python train.py --train_examples=22083 --horizontal_flip=true --translate=0.12 --targets=["shape"] --norm="batchnorm" --depths=[2, 5, 2] --lr=0.0023 --epochs=79.4
Rows from block 6 of a small image classifier, named by matrix and row number. Rows with one number belong to one channel. Each number is 128 + 24 x the weight over its row's rms, rounded and kept within 0 to 255. All counts start at 0. Numbers have three digits each.
After each channel's rows are labels from the 100 images, of 14976, where the channel reaches its highest value: "top examples" is what is common among them. Only what is clearly more common there than usual is listed. The data: telescope images of galaxies (Galaxy Zoo DECaLS). In brackets: how many of the 100.
# sq0: squeeze pointwise conv (model.blocks.6.sq.0.weight, 80x320x1x1), inputs 0-319
# e10: expand pointwise conv (model.blocks.6.e1.0.weight, 160x80x1x1, transposed), outputs 0-159
# e30: expand 3x3 conv (model.blocks.6.e3.0.weight, 160x80x3x3, transposed, each kernel summed), outputs 0-159

sq0.74:146129109154109136115169111147150128123137151157135151138145102145145161155102135134130134112147102134138134111084112094120086121128131150120113092100124140077127126178098112117110116144116117161095120162148102122137136132109152102168149118133100114100156116124132125110146120090140161128104117149130088113165119124134138121134108116109103124124072161146096117156120136167128163114151140165127127141140159160100105085095118123146148135104109127137119126120121144137115136198135155131133105134120122128117145153139109100105126142181144137087110106139116130125151101115129116158119098113109164141202117132158120125149169114148120182120138117165135106144090110102081131081132141143158129117160141083097116147115109182153146137084128128179131118123099088141135078159157099146112136166133109086065128099099136111122099085157086097116159077101127154137173151127123156103160168075100149119133103129155073115166121097131150161137146132139082130157101155154157093142124
e10.74:128152124108103146145117138079149157140145129150103097112182114117109185158115116125117141143127117132168152124175101105144116152082124107100119112152147138165102129155176135125182158134131130153111164183148070094126136161143153113084094111119143113114150130104090131122135131182097134116128134147150164119130134094135111126136097138161138100138175179160110137116138117121179118174127109121155092107138130098118133134130151161119141166155119129147154135086134122118153111122112148
e30.74:146069147109108099117097150192150125110147137148132170125140098129148129127168142137095100094095105148117098147121115155134129143099100139117148152107110128071137120142130129157123099125083127118098141122195087131134099115178168106111142122172101103091140132145096152121111130129113077146090116136105170134120101097128113132140135120149131114118114138124158127097107143128165104117150088112074134154118135108170110161095172153154142104141125129173115131123114110138105113148149134
top examples: shape: featured or disk (95); spiral arms: yes (50); edge-on disk: yes (41)

sq0.5:088179090118127136134166115111132106155121089143088099142099132154098140144160110120137160130136143159115103100084093083106140126122158136156149127115101095141142153091152115103180107110142134109113131142130128118132151123140125129190158084105178165090150144103145099139135097140115147112118136121135120100133149107106162075131110150091156119073124136191101082160137104142098176143130156129088098107125128129134133139153138134078113128129124086093108111150119131179150125103109088129090132133139130115143179090123100154090150168121165111167111123123152089129084153187089150138150115103123127179093130120120129116122115107151122174116139125139148128108139114168128109122159118134167130160137129117128107088102146157107113134147131145131126155116117127140148102155117088158125132108116113132153132109098129138133165106105125161107141139122130176164123126137119117110166154192123134097172122123147095127152116099138136109091141167132142153146157167130144108089120
e10.5:115133114129112114133101174109105089143122134159163114145112117097107124187157129104145150137130106163184115179169124097098093157098087145121164132111112118091162102152103117166145123134154134114099189148156113148126185134158131130109087080095133058092111100092087139104104131102097135139112129130133145165115111133141118148150144125155107135107126127130126136089162122123136106118154143146116126134096148156144127164138113162149128122121143112155110089139125121115112111143117106
e30.5:120119118131122122108131117115115128145115118143123111159116159114108132076143083157100119128113151156083158165096097118095125136106118191132130113162146120142138079144127136128094159163112123163153153125118125149126130149122118131136090118165123130127116121153074119103086076101109136149131119144087159130149125118131117126076122132129129114074125156127124102198147120080128146165133100170116155130149130113106136117123118138133054106145154122114147146149121169150147169111164170
top examples: edge-on disk: no (51); spiral arms: yes (44)

sq0.63:115164137125091135130150147127109156152154094108127152117121111131167148110148100117140121121122171070116138103137145190129108128096114103129129074126128125100131145134086114121116151098111130131151092121112134115137151126123120148183126121116184161163085148143135128140181136118125148075075085137119095153137133093125098160129109162097166135107135122160142153129139119130157131116156109125135111146110105082153130156070119120152112123144129133119164131184118094126116141114125094125127107113070121134107116142107134115143104117078097146139115128078154109129132140115102068170134150157138139151139171129152094144158184099161147138097172156097095098117156088091140127175119129120129104148131121130172107121164113128088189102118119142135166108136119166118174141121100118095108141117121101173126109086102157128133164159125132119105115113118127125104145129141174152132128130146112122139135111119185110096127121139127142153126154139139097175110132171079128124119136
e10.63:051101135157116158146085123086126159137115129112151122121123088146078116126150121093143154108105153117130145117146142108153119096111203117084078139116083118131132123100149126103118085139104111146184116098097113167139141142169124158128101162162126126118102120127130111117162118094121194131092127109129127115143139108136116166150090114110119105129118165132158104116150141128140139125128126139121069171116121133130114105126141160139136164136122118124179136148137098104140115104124116
e30.63:144079135114164144105146126135128173153147120130128111109099136139192119121117132144157118107074139128131171087125135089133128115156128118113195150109163122155096142146081140140132150150118115120133093110109127089132104176167111163124127126060145138118141132131132099119118129105143188101154141130077130101106085129105094101122163176124114110133148114120096156107112168111143124090117160115130096146159095125126117134122105103117161120120140133105099090100139123148134095116124112
top examples: roundness: in between (67)

sq0.19:152130142145165127148084176097105160159128112104103161126140089110172134138122120143107106167123083122111118109134100128158130128116093129119123140119116133123115100122126106168104079118173140152121110088154129090154154129144099148155141154106132170119072106122135119113099127092103107188135135122130107114120134140129100117112161130102159120179154152116134146095136155168120147149124166132147161143139138111105129087128085139140117117133128132121123118172153118105083121166125110138173126131135106182133074121070127113126139164167143095146127126123123142117110131159143116138132124136127122121115161131146144131109162183066148124157153101108144154115146118124103142142132171122086107124130102135099099150170175141156180144124150116114124108097121118100097133104135078097125094109118098126121139143116140114122101126097089190150124134121107090100171143095128148141151096099139118117143156129138133185093089126150141163119170106143159147133126126111143203156141
e10.19:144166162149154089127120153118102105134111146079161148126123167111155111141162088139160107152133132096099121135143150121128131132150188109115115132146099130110131098171154094126135141165149135158108125113121140120072126151160136081106137139162108088136151111129139128173142097175101133151146125142154144165138155128177143113136152170118093113140121176105142098132091102145108114121105157133107148164126119113087120123178117136138128120141119125123145171107148166085125155084156115
e30.19:134125109138116125047104119128173138159162146154119161100133159124106103156138128122132129109166155130085096135119107105133137112138090125151135112148163134166144194141130167129120129130128148130151122098090089128130088115144104141175118133097155147100135119134073075138124141124093098119169187134146134124101104155117085099142103155108126160165089100132125127094094125122117164103103081146106131141138095151133107136110105121120107136119128094133136113181123143117125141140130144
top examples: roundness: cigar-shaped (26)

sq0.18:105126137156175119112148162142111128130087104166124134120134156110147106111127115123155131163131082121103092120123102123139130106109127097151134170147083133129092130123141169081136131130109134164122153144161104141131128137119150125119150169117110137163149103126149159106137090116105120136084101122117087105172106140126076113126133127117125121089163138130111133092130125109106112071134104169107142153109127119129112128140130125100127105095126109112143123139162113138139148190132107135161159101118155142123104094111164139130114135160129103151122110137156102141108130056088089124098142105113101129153165154147181088136109119093121104158169133119118157133080135129142145182120164126121078124129100137142128127180111104142151089138148110082114101126109122094110111092138101118161082103120148105104134135141107140094132174118094111091182137077112098151133162160124113107089119124138159133094181149136129113113107140186125159085134130126122129078155151111152159096136
e10.18:135155133117102123113156126140133142175099098092088206142155108125150114102145141150128148135167076177137119124137115108118117073116150124140149132124100139099146174115119157118146117177101082117120137115102167120105101135124129144144116182109139156144157128110129072113179144144163132117120102154156120105121139152102165134107128163120210116174102123122125126122133162128126106122111131120100116124119146133119108123120105099116100145099143151114142159123112160113087152120107138
e30.18:095087142156146125120152157073144153125150122118103104098102173091115168135146124142098099126090103086114164114162099125144137114196102110175155056136113114132130155130106123111106168139131157153099109146158134158095122121103129130122152103114149172119115150159134149114136156098121118132134133116129101118103130132092094129099127150137118118135073110110087129127162186113138149118117105095119083121157121108134116125141123117137110121141172101138157142109151127125131098094138088
top examples: roundness: cigar-shaped (34)

sq0.24:110104117153145123131140114112105150131096135101109113148149122103138124160133090144146133124103113129170126150159118153095136141138149147114123086099047117133134137162162169121162098134122147177121135186085138111137102094105105145145092129150106164089107100117127118103147168094127184112126110127101105104137189126117112118158101112164110114079107125128129165113072096143125170142129155085135125134169105131169108146165116089146107147098123136116082152163146128135088124133090118122145115122136135136125184130119143142137134095178117124098109171146104118155139103140093080093128105125169161146079127146132124113104118117130121125140116176100095158090130141129149095117110106128161159130109166143095154125090102160109157100110125125155152138172148073149153114162128135165121151140140140111150140127103109134099141118115086134131148143116152138110164133145134137103105110095096142145082175152151107116137104119118106114153126106108124155114142129088142110106113
e10.24:073145131130099126117129092102137065092106145126114143107122145163145153105139136095126128085185089138127113163154158115071150091104101119126145102119151135131104164135162112136121121145156107110143149144149132106096120110119113145129162167115140119105118118122085132142139168109185103142095121144128098159154163120100145153130106104100198172143107125140112107089123153156108145099111113142165134142116096118133120148141155145105144110135128090130149087121140113159165151119104138
e30.24:134092131144117106109191181150108143095128165163143145089141149152172101112094136130114132081116104110140161153145139139123146136137121145113128104133117106081074133141168158144091139117136124140117132156121116143123122161137148115150120142111149086148148119113158154137104155181115149090111069158098115105129131152107156121099130110158134058093133123166130148158169127113131153142168085143126120111115112174111134103158125095131125142133107106123111099120142128119138087130100155
top examples: roundness: in between (63)

sq0.8:129086127086176149073130152160077113143097114154092074152136120173136155105100091143137126131132092119128164148114109107130140098126120137117112100154117174155113150084125134109075120160140120080119098145126115130110114153130136128135115125125138091110129103103131080141150120134126137138119170144112156093163101155151133083145151124142125117115128090084146135118129123146117157137148146128118107093123133087114111123100176130104173139116161112130159099103132143092128102148132141162116081110145175072092119124137124123113111128121145141127113130148125134147168146180181112137078137133156169115123139128153131131105126152170116115165140165113159117105157094135156128116120137108144115115126115110107135153091178121116161172162143136135122140105127146152177147141099097102100121124116133086156141150084106190154138117154172146151126101086187125134118134114097147147154117164130086119127131124155122092111127097114123125158129104082093144113108168127098149141127
e10.8:126127133147097174150168090104120118182202129141151116104124140166118140151113129122108124152084168103112127132124127129159119138137139152105095137132112144147131131130121136098159122137156202111121113139170090128121099131098133127124116117118141067126118188102091173145172095139116100141122107097136147100123120112157111135145142155085134136128121164138117129106153163115153104103199150146117125114110114133120119121105133156126121116128115143138122169085160147091095156145133102
e30.8:130160126097143135124154144109142122155134120158114146115133146140106115152112105135141138161136115141166176130113177142128101091131110138126101085150125150071106119106096081144160119149120120093100113118155095114074088107153120167150169137105083125141146159120095088115085138110124087096167130129143107146166121107135089136093114117102141110126113173134149105104137125118119116125105140108121154108163148163091155131153161152134149156148087112107140165178151111104128137118149094
top examples: roundness: round (46)

sq0.31:135071094140110132145092142135127108135111129096136117127143196105123116117126157172176134083073086133113126132096139137101128109132138136136134144147139115130111132118108095127120127184127158129112110100117140163128082131095136143140152149121119136127125131149133063137116096128113099119173149166109146100087136125116144130154126108148124134116123110134135098136083141160152156137133123118098105108119140125139126082075106123140115136126121099150156144107160116114170145162147132105156164131106139130120128090129132116114161158163097129130099118103134131096130104145147131156140157167118153130107120116191168135168110124135147123121102138134142123108088141140142112117133137106103114174163113132151107189118155140107090126152117194146109124124139121150137161147136126111123144079127169157094135198150157101159193124125161108083079143151154100109148098113159119143111145137145131134120105084182117100121101116165136185147107091119112138152120125091141073141152
e10.31:117091162111168106114087165085109130137158118185141109124135114116136102158143141084152080099125125131130088110148097101171186120147129139129117158131118162136182134158115107168133117155141127127151144122100137144135128131132167131131149106132179113104174127128123106112129192138087095156113152136093135152098127132191091113117104117111139145125122153120142143124122134126125171129151097154133121113144126094119103140130134135124112130131159128182163107184138179118113142122141129
e30.31:111169120175131150090130131121160097103093089126085127136162140139133148097084144133143173104128141121136108128126110120138093138088120148146169132139128142159142128114143136152124111114148100135147116115169176145160098154108108127154167148119135136167113127114135172146114169160081166146094119144111093116111195085088130129130183118169176112141117157146177129092116131122134120149139117088149120163128130142123100146120158123129132078123156124125164146124122110153101112133104121
top examples: shape: featured or disk (93); edge-on disk: yes (46)

sq0.6:121144139114131138125147118096105107177132129126147147138154125105132124159126141128097133147167135151100127104087102137138123135090116134134121139120132157130102137124116107176150138147117189104118084136110094168168145109103123131117126119152124089145099142152174133150160101130171173112110127140138137147117111107158142125131122111087116122143129134146092127143153149145121125102134102136166116154122106105096122138102108186154142138115119111147134096131127143120101113179146154113140119130089137088153132118127143092135155127149178103095136092134111137121101165149140100119200114137145085104187097164149168138126152147129116115099172108142133171138095092148119141159174157107124106126138117143180143159115105111167160102109139124193160207105149159113171144146127153115112094136174112114124140188130101124145110156127128113117124132141104100149122137152129146100150124146182065162157098187120139126132178138122125126137157126147163112150130137120128136092136
e10.6:134146124130147122081123147153125128166121183145132092159167114130123104079138143113103107113162112130180133115151135142125137104118166137122113160138124125158113102128116143102132129156095122146165139117136104188132132128120157178145118148168132129104111149129128131105115140116116135138105140111123133153137082107123123121189137162186135116188158176154110098155125092146116098122068134133133100151085178133157129119135100111085149145145100157114139125162130159120118095147121090
e30.6:148104138068133107163174124100124094141151139167152151106102111124155134122110122147161104143146111095139122141155103129105111142152112149123091137139111169195140156139133136131103126139124103135144152107122148158101122132147133131142142097114131151170126115156099097139084121136100134113104158127175119119106085131107105104127142172085134150130127137103108136139113158113087148121103089117155110102159150159130196124162145144144112163153088145135136137137156153193181130121127154
top examples: shape: featured or disk (81); edge-on disk: no (58); spiral arms: yes (48)

sq0.36:106124144125147132129150096135120115135162128163095136151134096110111145152151131169118133136085118143101102113159110140147127110123134160141135121136134094113103138095143100149097157125148092125153147120108126124101097159140128092123105130136078115122129137113162135139147168144117146104097141134124109115144125156127104144120178124111145149154114110145102140143121114147150103084108114140107197120121132111111107131103134096124137105147156087129177124158154155126124127120130115175160168114177150112086163106109153110147172146134152094143145145149116139141110083097136104104169119147108159147138134147132150140153100139119181119131110155175132161111123148127140134093126085117155158141101131182108144125154100133197092198141158129132138089140127105126105122129116142108132123084130152123114141099113129149132123136123132129157165168153140122134117136147104130119107168167131097077191164129161148130084139191152137126098161119109173122087092133098047092120109
e10.36:126094164145171138140119148160103124116103099118128138097133178104099130126150102149099096144112108143070114140109128079082148183139169145127128122139144099110179130134189085095154110151093146098126138094100149130151129109122083137104140112126124122172070149144110115142115121152108120158152086179144104080101113133136114137119130143150144119113115099087075146147139116093132131132096131108128131105156127114131128109113109110121132103108097147130127143156122113131157135118116082
e30.36:099091144155171138151107071091157132145168123093120130089117128125129096125115148146111142136111134128129111137072127149108145119118128106108103119114081077105123132136106136115125128219133155139091085125141108123114131122121142142133121104106165162159112142152079138121171114148157156115121123131129116147123131167122166086116116137127088159175138160154085142120113117121115125119089130111125111140144093094136114101130102138097136111122128138119079069118151139134143147158155168
top examples: shape: star or artifact (25)

sq0.38:119135139113124081105114150134151095103146138165162122141129147098131104159108106118156151119080154122152163102200145160104114125133149108144070138083081105130136137149116119123161115129143127121107113095147159121147110165108133085109147133127142125173118123151122108155130124144116133152144107139150107083123126129170094117131100114146113128141123114131121143189163111147131084151124126135121192160112149126156138114122134168134115096108106108102100123133137140108098129112152120217134089112074136165154143120141112133153125151116125121149139117103109155114110127167097140107176167085159134142125114088096096128135146128103119127154105128115154143108149162100145109117137088161124157103156112134176136159105151154131123146137097141129164095123145104144143102156111095133109135128116141142100122097120084115124173120127118137182142087111195133105101164171133146148128089099154149151128082173165105154139123145145128120095097080125101128131117137130126123134173
e10.38:129128140164144113152100117106164088130119153145158135125084142121152110142163142166148143063141137119119151134141128134194152131100134114123161164139125127181157131174152137164111110123141166132118110193121118134138119155141145111119112112110114130174181104154130126107116144116164160106089138064125134135150150151128092159114097131146095159154146154115137152144175109085161140143155121103128131103113143125101134112127151149095132100117126113115123078145139130093155131152148156
e30.38:130111145122184114103133136161133147100108145086100136121133138132124127078132141159115142126175093161131096141127089142140138137124158109131109117096146118133090113125139100129151099121153114148080045132139138141162127135141102077169154164152113115121118106150151115128121182099143120119135128155120134103096140095173104138137103109130116123164122156097128151134112098081104080135130172139132101134136096103124153112148131123133134178131124129154134084100155120177104089119165118
top examples: roundness: round (43)

sq0.47:160088152105127151158088142088152140125135103106124140134145115115106131116150100129144156110129137176128126079097097155130094133132121129071112103136138108143109104113120115128135139103156119097142144091152123076097115120110100091130140123130134160101098214157102120138158135109145127100128136143147128119184095111112134123091121125100159132122129118097148115122116120115116131169125126119129085144126138107091115159108135079114083112110092100113162126102087138150121123128113130151098101122165129169154133121105120129128143148123129137125106119107139116110160112103114153126094147094144131123144150125151108137117128128089087145154136100109105171158171113109075089084117146122183126142112171093156186124129150158133112119139116144094100130118148141106157125148122069110110092111119111160126129139124103112109143138078096082150108142104070081130135176125185133146104117151133131115122087149087121125149146180146095141090115101135126106177123125152093113093156
e10.47:106116113135152170102128093117153141130105131194142114121143156127148086135158105139179162122094183138135097117138071157185147137128128111096117151111146081128154147110136145137148112093110119129102087139110148149103119146127098148093118140120108109150105141156153108154108140136175165118124179106121104165102097113099123116128098129136113126101121103176108146146128120127120123193151152108118144136138127148175093132117095098103133092149110133167128122141110130129110089112156125
e30.47:097162085141154158127095131153114133126126110097110116120078106108151098196118128147144119136113126121155140149127143139159113148083128150116058132074117120115140135089117122166124157113164092140158122113126080102111136099087161135105098102105151126098110162117090126134122138113115145115162139147158142129169123104120134095108114103123127120142089121128111146141085123116152108139133145147170116121161116103104140163156121114130155155100120157119088100123172124120062150098153128
top examples: roundness: round (45)

sq0.71:134142106136126167094124111099121138094119132138124134139146119116151129136133131096130139156159152081149143086114082097112101115091105185087103155106106115170162126147148110131120105103105118144125134119103119114106130097161106121134131098114098104114142145167141082102135090142127151087138092077130124098132147109126128096139129113126119123144131155163133110109118135136183108127111159086138111151100150118126125093140115177162094119135125142098117130135113142132126132100131136103147106132111145134119146137140124105161142107155115135104096107160139094101141129138131141130124148093163134122076100139171134120097116125122140121110093153167126215088094099141194113157135142124175126106128127075130178106176170133096224105121122140107179120113152157103131124136158066136132151115153121129098167097140116147140106151127144162108127128151140135108115142121166140157114091138118141117155148111131108131121168156085143121115124147101114093159092129122101165138162
e10.71:153130153140101111109129110140129129129112092133125102119146140169186137100091156116162124114101175118169116108090119129121118079147143143157150123147128085118151135110117175105147139099153115117105117149128105125164092132124121131100111107082089129156155132149111134142146136148160161122146132131098109163115126131111091076150122146162128081153088140162125126141103164150159141163164118110151146162119140122132066131172088124113098139151123114123099117162106156130160103183132149
e30.71:094128123109147147099081165139152098140105112073128101120130147146148133121095125143179129127133124119084088086127167134139146108162114095125136112127137149137099162124134091143146169127127159153099140099107157166146120170122109106116082140135159142143148117107119118113079120134099156134087089090167143120136077101165102127156162104090174136111105125118129111141164155112070107150130112139123121103121136125116127095157141141138119072152129146115089133129151129145138169119109130
top examples: roundness: round (45)

sq0.70:153147142115124142093103094107150111137139101141085106159121082111109115149155167156108127107133078136097129116110130141133118096131158114116096078117132104103134128131135087119125119172129086131109160128100112140155136127120117186118118115107150161104120122126116117145121140114118125121152123127115117114131104167168108122126093122100129098100123128156118101135169146163126113173131107127137087122157103157099134122113107104108105132118115149111107104075105107162081178150149161114106124154078164105100090112105105121127126092125093132129150155196120109130152141155111117094135082102100145108104122116130133167108116111125108123158110197149164160139118100125122112103126135076136118147116144157161143112145153114128125136112126096147166077150114087140150083152169118084098130116134130123074174105161144163127144117100159109120138144148116118133104079134119181106123128152081130152139126116140120151118168130108144115077107146124077123114200112154102137127144
e10.70:143109134154115128106128089097148116115106144140120089139131154121131110118120100071128129063178145149115102161117084135130148107126101138135143118103171168109139130139126177086127133142097147128116112094138114151115116114136115105156156170095135108142115120129124144142113087151142111149086137168108142128061143067166128104105102112142099123142115111171112145175159139112150139123099101108154104154114116177151097130155137126102163119137132096078106110118138114127081114128146121
e30.70:110100129093130132128125106114126107083108107125172114124105098155095125166086115143145114095118108099111146135139125108096185126120095157104139121107115134116111091108130141127127058137109108152133090064137082136127120137098131122118103105143180172128117144132139083135107128112102166096066176127143136148128107152132110114106109071113110124109104129178107148139128123120133101137104131088141140107144148193132156148123109143084145121139128142140119141152158120139098106121100139
top examples: roundness: round (59)

sq0.67:095080139130096136126103101112169113164134077140151134134082134098117121095115150141135113137127100174138156170121148105120106148107176170134107119151167115135093129130101156171132123154133117150143096128133130096117100155161175131154111071099149107097105149123077163097127119147155118115132112150120110136167120116164154138094108088125068113130105136174139180090146110181126176112132122137133144139090138104133093167157110146080130106121140117110126162130111160112107119120143168097107149089101118107143169131134134148131129112143130095148121116154122141156147147143136158143160099165114177110172159136127139116150134122143149125103124087145103129112105169153132142129099104097103136123156131121145106122110137111114126147108164137119150126104145109084142129123092109186100175126146090097145105104108121168119119132141121118123110082133099163093155158141139110125144118137099100139194101117146128108128135158136095092144125079141160118122146122112119095092143
e10.67:126108128112147121144143099161103111092111090115121113096106122153131093121132162137120108144195144141112111175119165094092100113138075140071159103120113126111126113114117120163155147129103129099171103135130073178163129148111146089111095101120092108079142148120104175109119147140156085153130110102087113158135135108151121135141158131127104124095114122112145125134149160135136092105109114124150110105105116118162129160140159102128120124116099120172142113112111105147079109103125099
e30.67:091129118119149088159165147127130148087115117111165168101122115109134121055127092068125128106152098117122124105115172099127095133093125142155110147125092115133112134152117155128115117138121151144188097108143091131157083132129101125127076130098130131095137114114102102118110128115098153102150085172144082150138105101134120146095124103113156132101079112133119123115107119144105137180111126140123163135123129129136138121145146122124124103174163075130153143116149103112080133120129169
top examples: edge-on disk: no (64); shape: featured or disk (64); spiral arms: yes (54)