config.toml
model = "image classifier"
dataset = "telescope images of galaxies (Galaxy Zoo DECaLS)"
train_examples = 22083
image_size = 32
grayscale = true
crop_scale_min = 1
horizontal_flip = true
translate = 0.12
targets = ["shape"]
num_classes = 3
arch = "squeezenet"
norm = "batchnorm"
activation = "relu"
depths = [2, 5, 2]
kernel_size = 3
stem = "single"
widths = [160, 320, 640]
mixing = "mixup"
label_smoothing = 0.05
loss = "cross_entropy"
init = "kaiming_normal"
optimizer = "soap"
beta2 = 0.95
lr = 0.0023
beta1 = 0.95
shampoo_beta = 0.95
eps = 1e-08
precondition_frequency = 10
max_precond_dim = 1536
merge_dims = true
one_sided = false
adamw_lr_other_params = 0.001
grad_clip = 5.0
steps = 13700
batch_size = 128
epochs = 79.4
lr_schedule = "cosine"
final_lr_fraction = 0.01
warmup_steps = 2740
weight_decay = 0.0
adamw_weight_decay_other_params = 0
Rows from block 2 of a small image classifier, named by matrix and row number. Rows with one number belong to one channel. Each number is 128 + 32 x the weight over its row's rms, rounded and kept within 0 to 255. All counts start at 0. Numbers have three digits each.
After each channel's rows are labels from the 100 images, of 14976, where the channel reaches its highest value: "strongest on" is what is common among them. Only what is clearly more common there than usual is listed. The data: telescope images of galaxies (Galaxy Zoo DECaLS). In brackets: how many of the 100.
# sq0: squeeze pointwise conv (model.blocks.2.sq.0.weight, 80x160x1x1), inputs 0-159
# e10: expand pointwise conv (model.blocks.2.e1.0.weight, 160x80x1x1, transposed), outputs 0-159
# e30: expand 3x3 conv (model.blocks.2.e3.0.weight, 160x80x3x3, transposed, each kernel summed), outputs 0-159

sq0.7:113101102155154142130110172144141100135093123188099077085133133074159149164133066099133148093166182080157127153175133160255114148159114112099149157114122146191123118132162142179113149138151143120117132119162121088121157082094202117137149141062098090124154085158095140142143121160122095109122088096125136152102121100128166152160177161090123105135132101087153103128134150161082099141115139100128128132154143137191150151210093148207115070128149170113202129109110149109134065128156147
e10.7:173060130128175141064121113127124098133081103148153121145185089154116158126123075124129111083097120090105143155128139089126145109153153137104088226121121154104151125108102127088131163143136121165116101120156117165034053133113151131173157092102081139121131152148128116098105124111126145064115148124098127124105096137136171123134206147176146155071070127134097095166102147134159159118170124160107069094128139120075138219180134146095151130144134186160221167093081142159150107147114154
e30.7:069157136116131130137159097097087138091112114173112116104158111142047068168147075125132135148122092122149111074174123123106141064065150161114105132134113234099123115157111145148131105160177134105187075130158155098177138077126088158081146119055109138133128085144094073140143132105092170109143130140065117153182110130173076085112133131144076140114116032172118113134137097129121117071124111092109115108120094122137107147099147064135155098141115141053068110115094140104128098144099147
strongest on: shape: featured or disk (75); edge-on disk: yes (38)

sq0.30:124148113153200103104111124111118117171176088168175095171129096089183146086179134108113145147193095070124104118135083141132097100146156118065120155105219111105109133126142110135119137145148167132101074144104113182109102158081164119112144122116115171092142100058119113104102168158145102117139147159131138124128168117115072156189107109198152094094134105174152190159152153089117149113184128173120137120126149078170109194100134147172129106098223055133118101127130164079117133120120097
e10.30:082103166133172147129154107146163133097147118178159154140143144151113094124163147157132121129200167112159150111134083063160126085156111139155154143133128110135100182099103133127093131136184146163119059152125149099159119126093209130145138113183106104108052170121132144181088165069162126089166117159159096132080129094126161087151148066213109115178140097188130069127083171133155141144118068129103072135085116133136104190179129081155107082077135130108093148129086135101086102108130133
e30.30:148202169124104151108178163099146143137120130163128087080164104102132151160156135106149103180148120140127169057052140127134127146115146089148138167063181107100129107149150102090149095119145111154174135117113095193126139175073089150147145097100184145138095134168113117133147147132081120117107176151130105148167118142170155105144195091167160149107077099120095190130141121158091208138150132111118108111196137213096103123171162098134132126187114191077090060150133101114141138087119107
strongest on: spiral arms: yes (39)

sq0.72:134082159100140213083076109073117126145177106120107082106111250078121107101157120079062123125130088201133098125185089089058121139107050119096114095101180110120087126189143127161101142087111101147113164117117088094153140142089138083133092108132094147103141161118110140105100119149132120129189121129163115116114139131143143099128118099129113118125134149148139074148114152131103133125144158134116091177134080173099124122143113173128192142187142136169102222107110127101091121177105151
e10.72:122118089097127093138103105160104165140145190152140176128188077137164082129139165141108132147184191100119153162236096104112179166093102113124130170120146121128111141121152119136134165133144119115137169179162084085159133147127098136112130127108180135218092134163127125183123168088125121124120129144172141169161185087116100093092171124107116132143154135153151142076155112139133083107210091092108140164105088159170152199132038108178152176142105126085176143152102160100123126131159134
e30.72:133120100156155154100107074067110118102125165128074114175099168160146140158109167160124158211131137142152093140101106128129092106110111148181152161134074127151108166216093178137097118102142105125149082169080088091138108098142122130149122130130155127132120099084165111145116112108075112144113095149156155080141054129053181127063121117111165109091162088090188133182082124126152131111125102114137109145196138141164176085156135102098090121145119174144172221120080135137158098077098135
strongest on: shape: featured or disk (68); edge-on disk: no (50); spiral arms: yes (44)

sq0.2:101107129073086133105102100090124121121115089189134214170099120147098087139055140140133109134099129169137073067176153133051178145126128141133153134099107130111119109090102203144127111127102106099084087110120118151055093158107108100128137087120095134150143108100159141110149081155134144144118099145123063151085130140082147134133104118160157121203147120110119194055056139111121096104106167115127115135113096160106134093107117122164137119135145165126136188056104149089053121183060143
e10.2:161134151073081124190142147162151134089140156126106126089066097149098142111092092138144157145135151140185124169128087138115148142074085159138139075120077123144160129132135114127156119158082080133072065105120153155151116092110112082150103105137153203094151117160148101203140053140144182119102067137160142159133148150106088122140147099112146168064094110159137112034106165168133074091187131176130134146072095052128137095152105116128147115093070117113130111110145139144154165169082112
e30.2:144105130167088107095100180128175160094138151163114096078123137121156133113136154182162152220130138118079137179157133115147113196162112104154143138131134135187177080150188150102158126087090130121142109149091085093188149093117097120139062130167076141096137124175106207123136128179098105180127133158145119113090149188131135146117157119062161089125077164169146147161086127116179099071135115102144100176110100166131129162098150140126103101161159107131139184160106120075126188151176096
strongest on: shape: featured or disk (61); edge-on disk: no (57); spiral arms: yes (49)

sq0.54:114114078129137079136140180118099094121136105142114092103107153097117135124165187136122093134133138096174060098136133146111075103113147073117145137191138114056110098101121098153128131162098176188125155109120191106139200133166160105200112109148165108149179136046073188154132135116169102194128173177152115173153150168095098125160118135190158142128170126110141074126072197131108124150124164150140098062124147109109157136142167082200134163128111137155123170151109111102134162111126103
e10.54:128153133117129180127127090122109189112162139131106133124150135095185096099129179110057198151160098212156131185107193101131176129190153175068063187117104101132162141139135165084137210156137159111135138133114108150089116126154142116103186131144154108113168096167066125167140134105145106156155123113105092129172088149128081102144146131152128132123159158119050095098136141132159119102124142153129131118070141129139154081116073058134130180058186138138129140094147137141144146069087131
e30.54:192155109121174130090121158134152181104106091155147129029143108094183108104137097115087142139102156142116094161094151139041117134178166105138094113146095171110133126123111143132153171033120082147145095121086093125160146151120143094136087131116075080152099251127127181095168131147082145150170194110100104127127113140150138120162124147123116101130126115122117113076098187119155104148106074151101071103073141111132127166071148115166138144151142101136135115110151165134086162169087141
strongest on: shape: featured or disk (76); edge-on disk: no (68); spiral arms: yes (56)

sq0.36:075091142130158102093109100175128153081130049137077109165159105113151161127134148107134124116156169093156208148120117146143101117115122090170149183105045132156147132087099095103100117150164137149115149135129073142055161158156091136101124134126116132042178106173091117169141157162119135079161125102094177123124190150160153129111059121212136185129108164115113157097138176089133192101130091084114176122120158122137166095123096138135115109151120112107109102160086059143152085146128087
e10.36:146108132141118137121090157104177226213139141118153121061143123128121201118091198124114139115136131119133142118129166152172100123093109118136147096081122127150103095154099119112118176133092192154130125075091200164107095103080130177088078136095164169114086040153105155157151164183098098102159103139174158129113172085105098112153121110147111117087156108124192150150086140079129115162148116064110149148115155098102119080097104154140157081147119132118109114094148061109128081107168124
e30.36:087128142139123071149086191153147068122144111088156060085173180129125169159182091149140129123150104138140086063134096145202172198090102136121148113148127173054074157086113113118173152130099171121142091110164151133110146173165128128104150050120113120121170119118124132087118139126130072113162081142139064102160156149123125084192134095105049130166173136119077138072087105152103145113146152084135158161173146122126112145129131120074127158168123110156077099137152124124127140150145073
strongest on: roundness: cigar-shaped (28)

sq0.34:098078092093100144177077164120145161191147094131148101099141141145103134110075123128198132136077111184144149157121157057105112155097122126112155110091136083135036131095176111125139109152062105109125091099095091111134146083139077155107103082150179135100119158155153124070096169084111151074182122086098146124146177101084124074157157155113186057109144192163133109098137168129092122115102114187115125149106119135130075102128099129143174177135140111141160175141142073151146137171119127
e10.34:110102119169109109100081158161096139113192180161172184130120161112124097097178131111152109158133147194194138072110186154188115148104111139094138130151154131137168175166144150116099116119095159167145087174070166122095130142088137101206107128135145085142091217123088188149125160130083124167141088114125166148122169170116149099119176139177124097103096137098114154096133074098131154132101153114055130211081139096146124154157140146114092158150133117115123121149130163167095157186134089
e30.34:111068100082170154057062200160202094102113109094135097187187129113138176154175141117140119109157154122112170139158124131114099144097166148167108156141101084127091088108116183151158108190118168186119145172115148128160191120147182139128141140157157130135131103164144184131095157149137101107164152104156126080116110117138061103142144145116103153097173104046123075108184130114100100173139171102107094179138105104131129121125154086172150169169122145120094114129069154148181134119086108
strongest on: shape: featured or disk (69); edge-on disk: yes (51); roundness: cigar-shaped (26)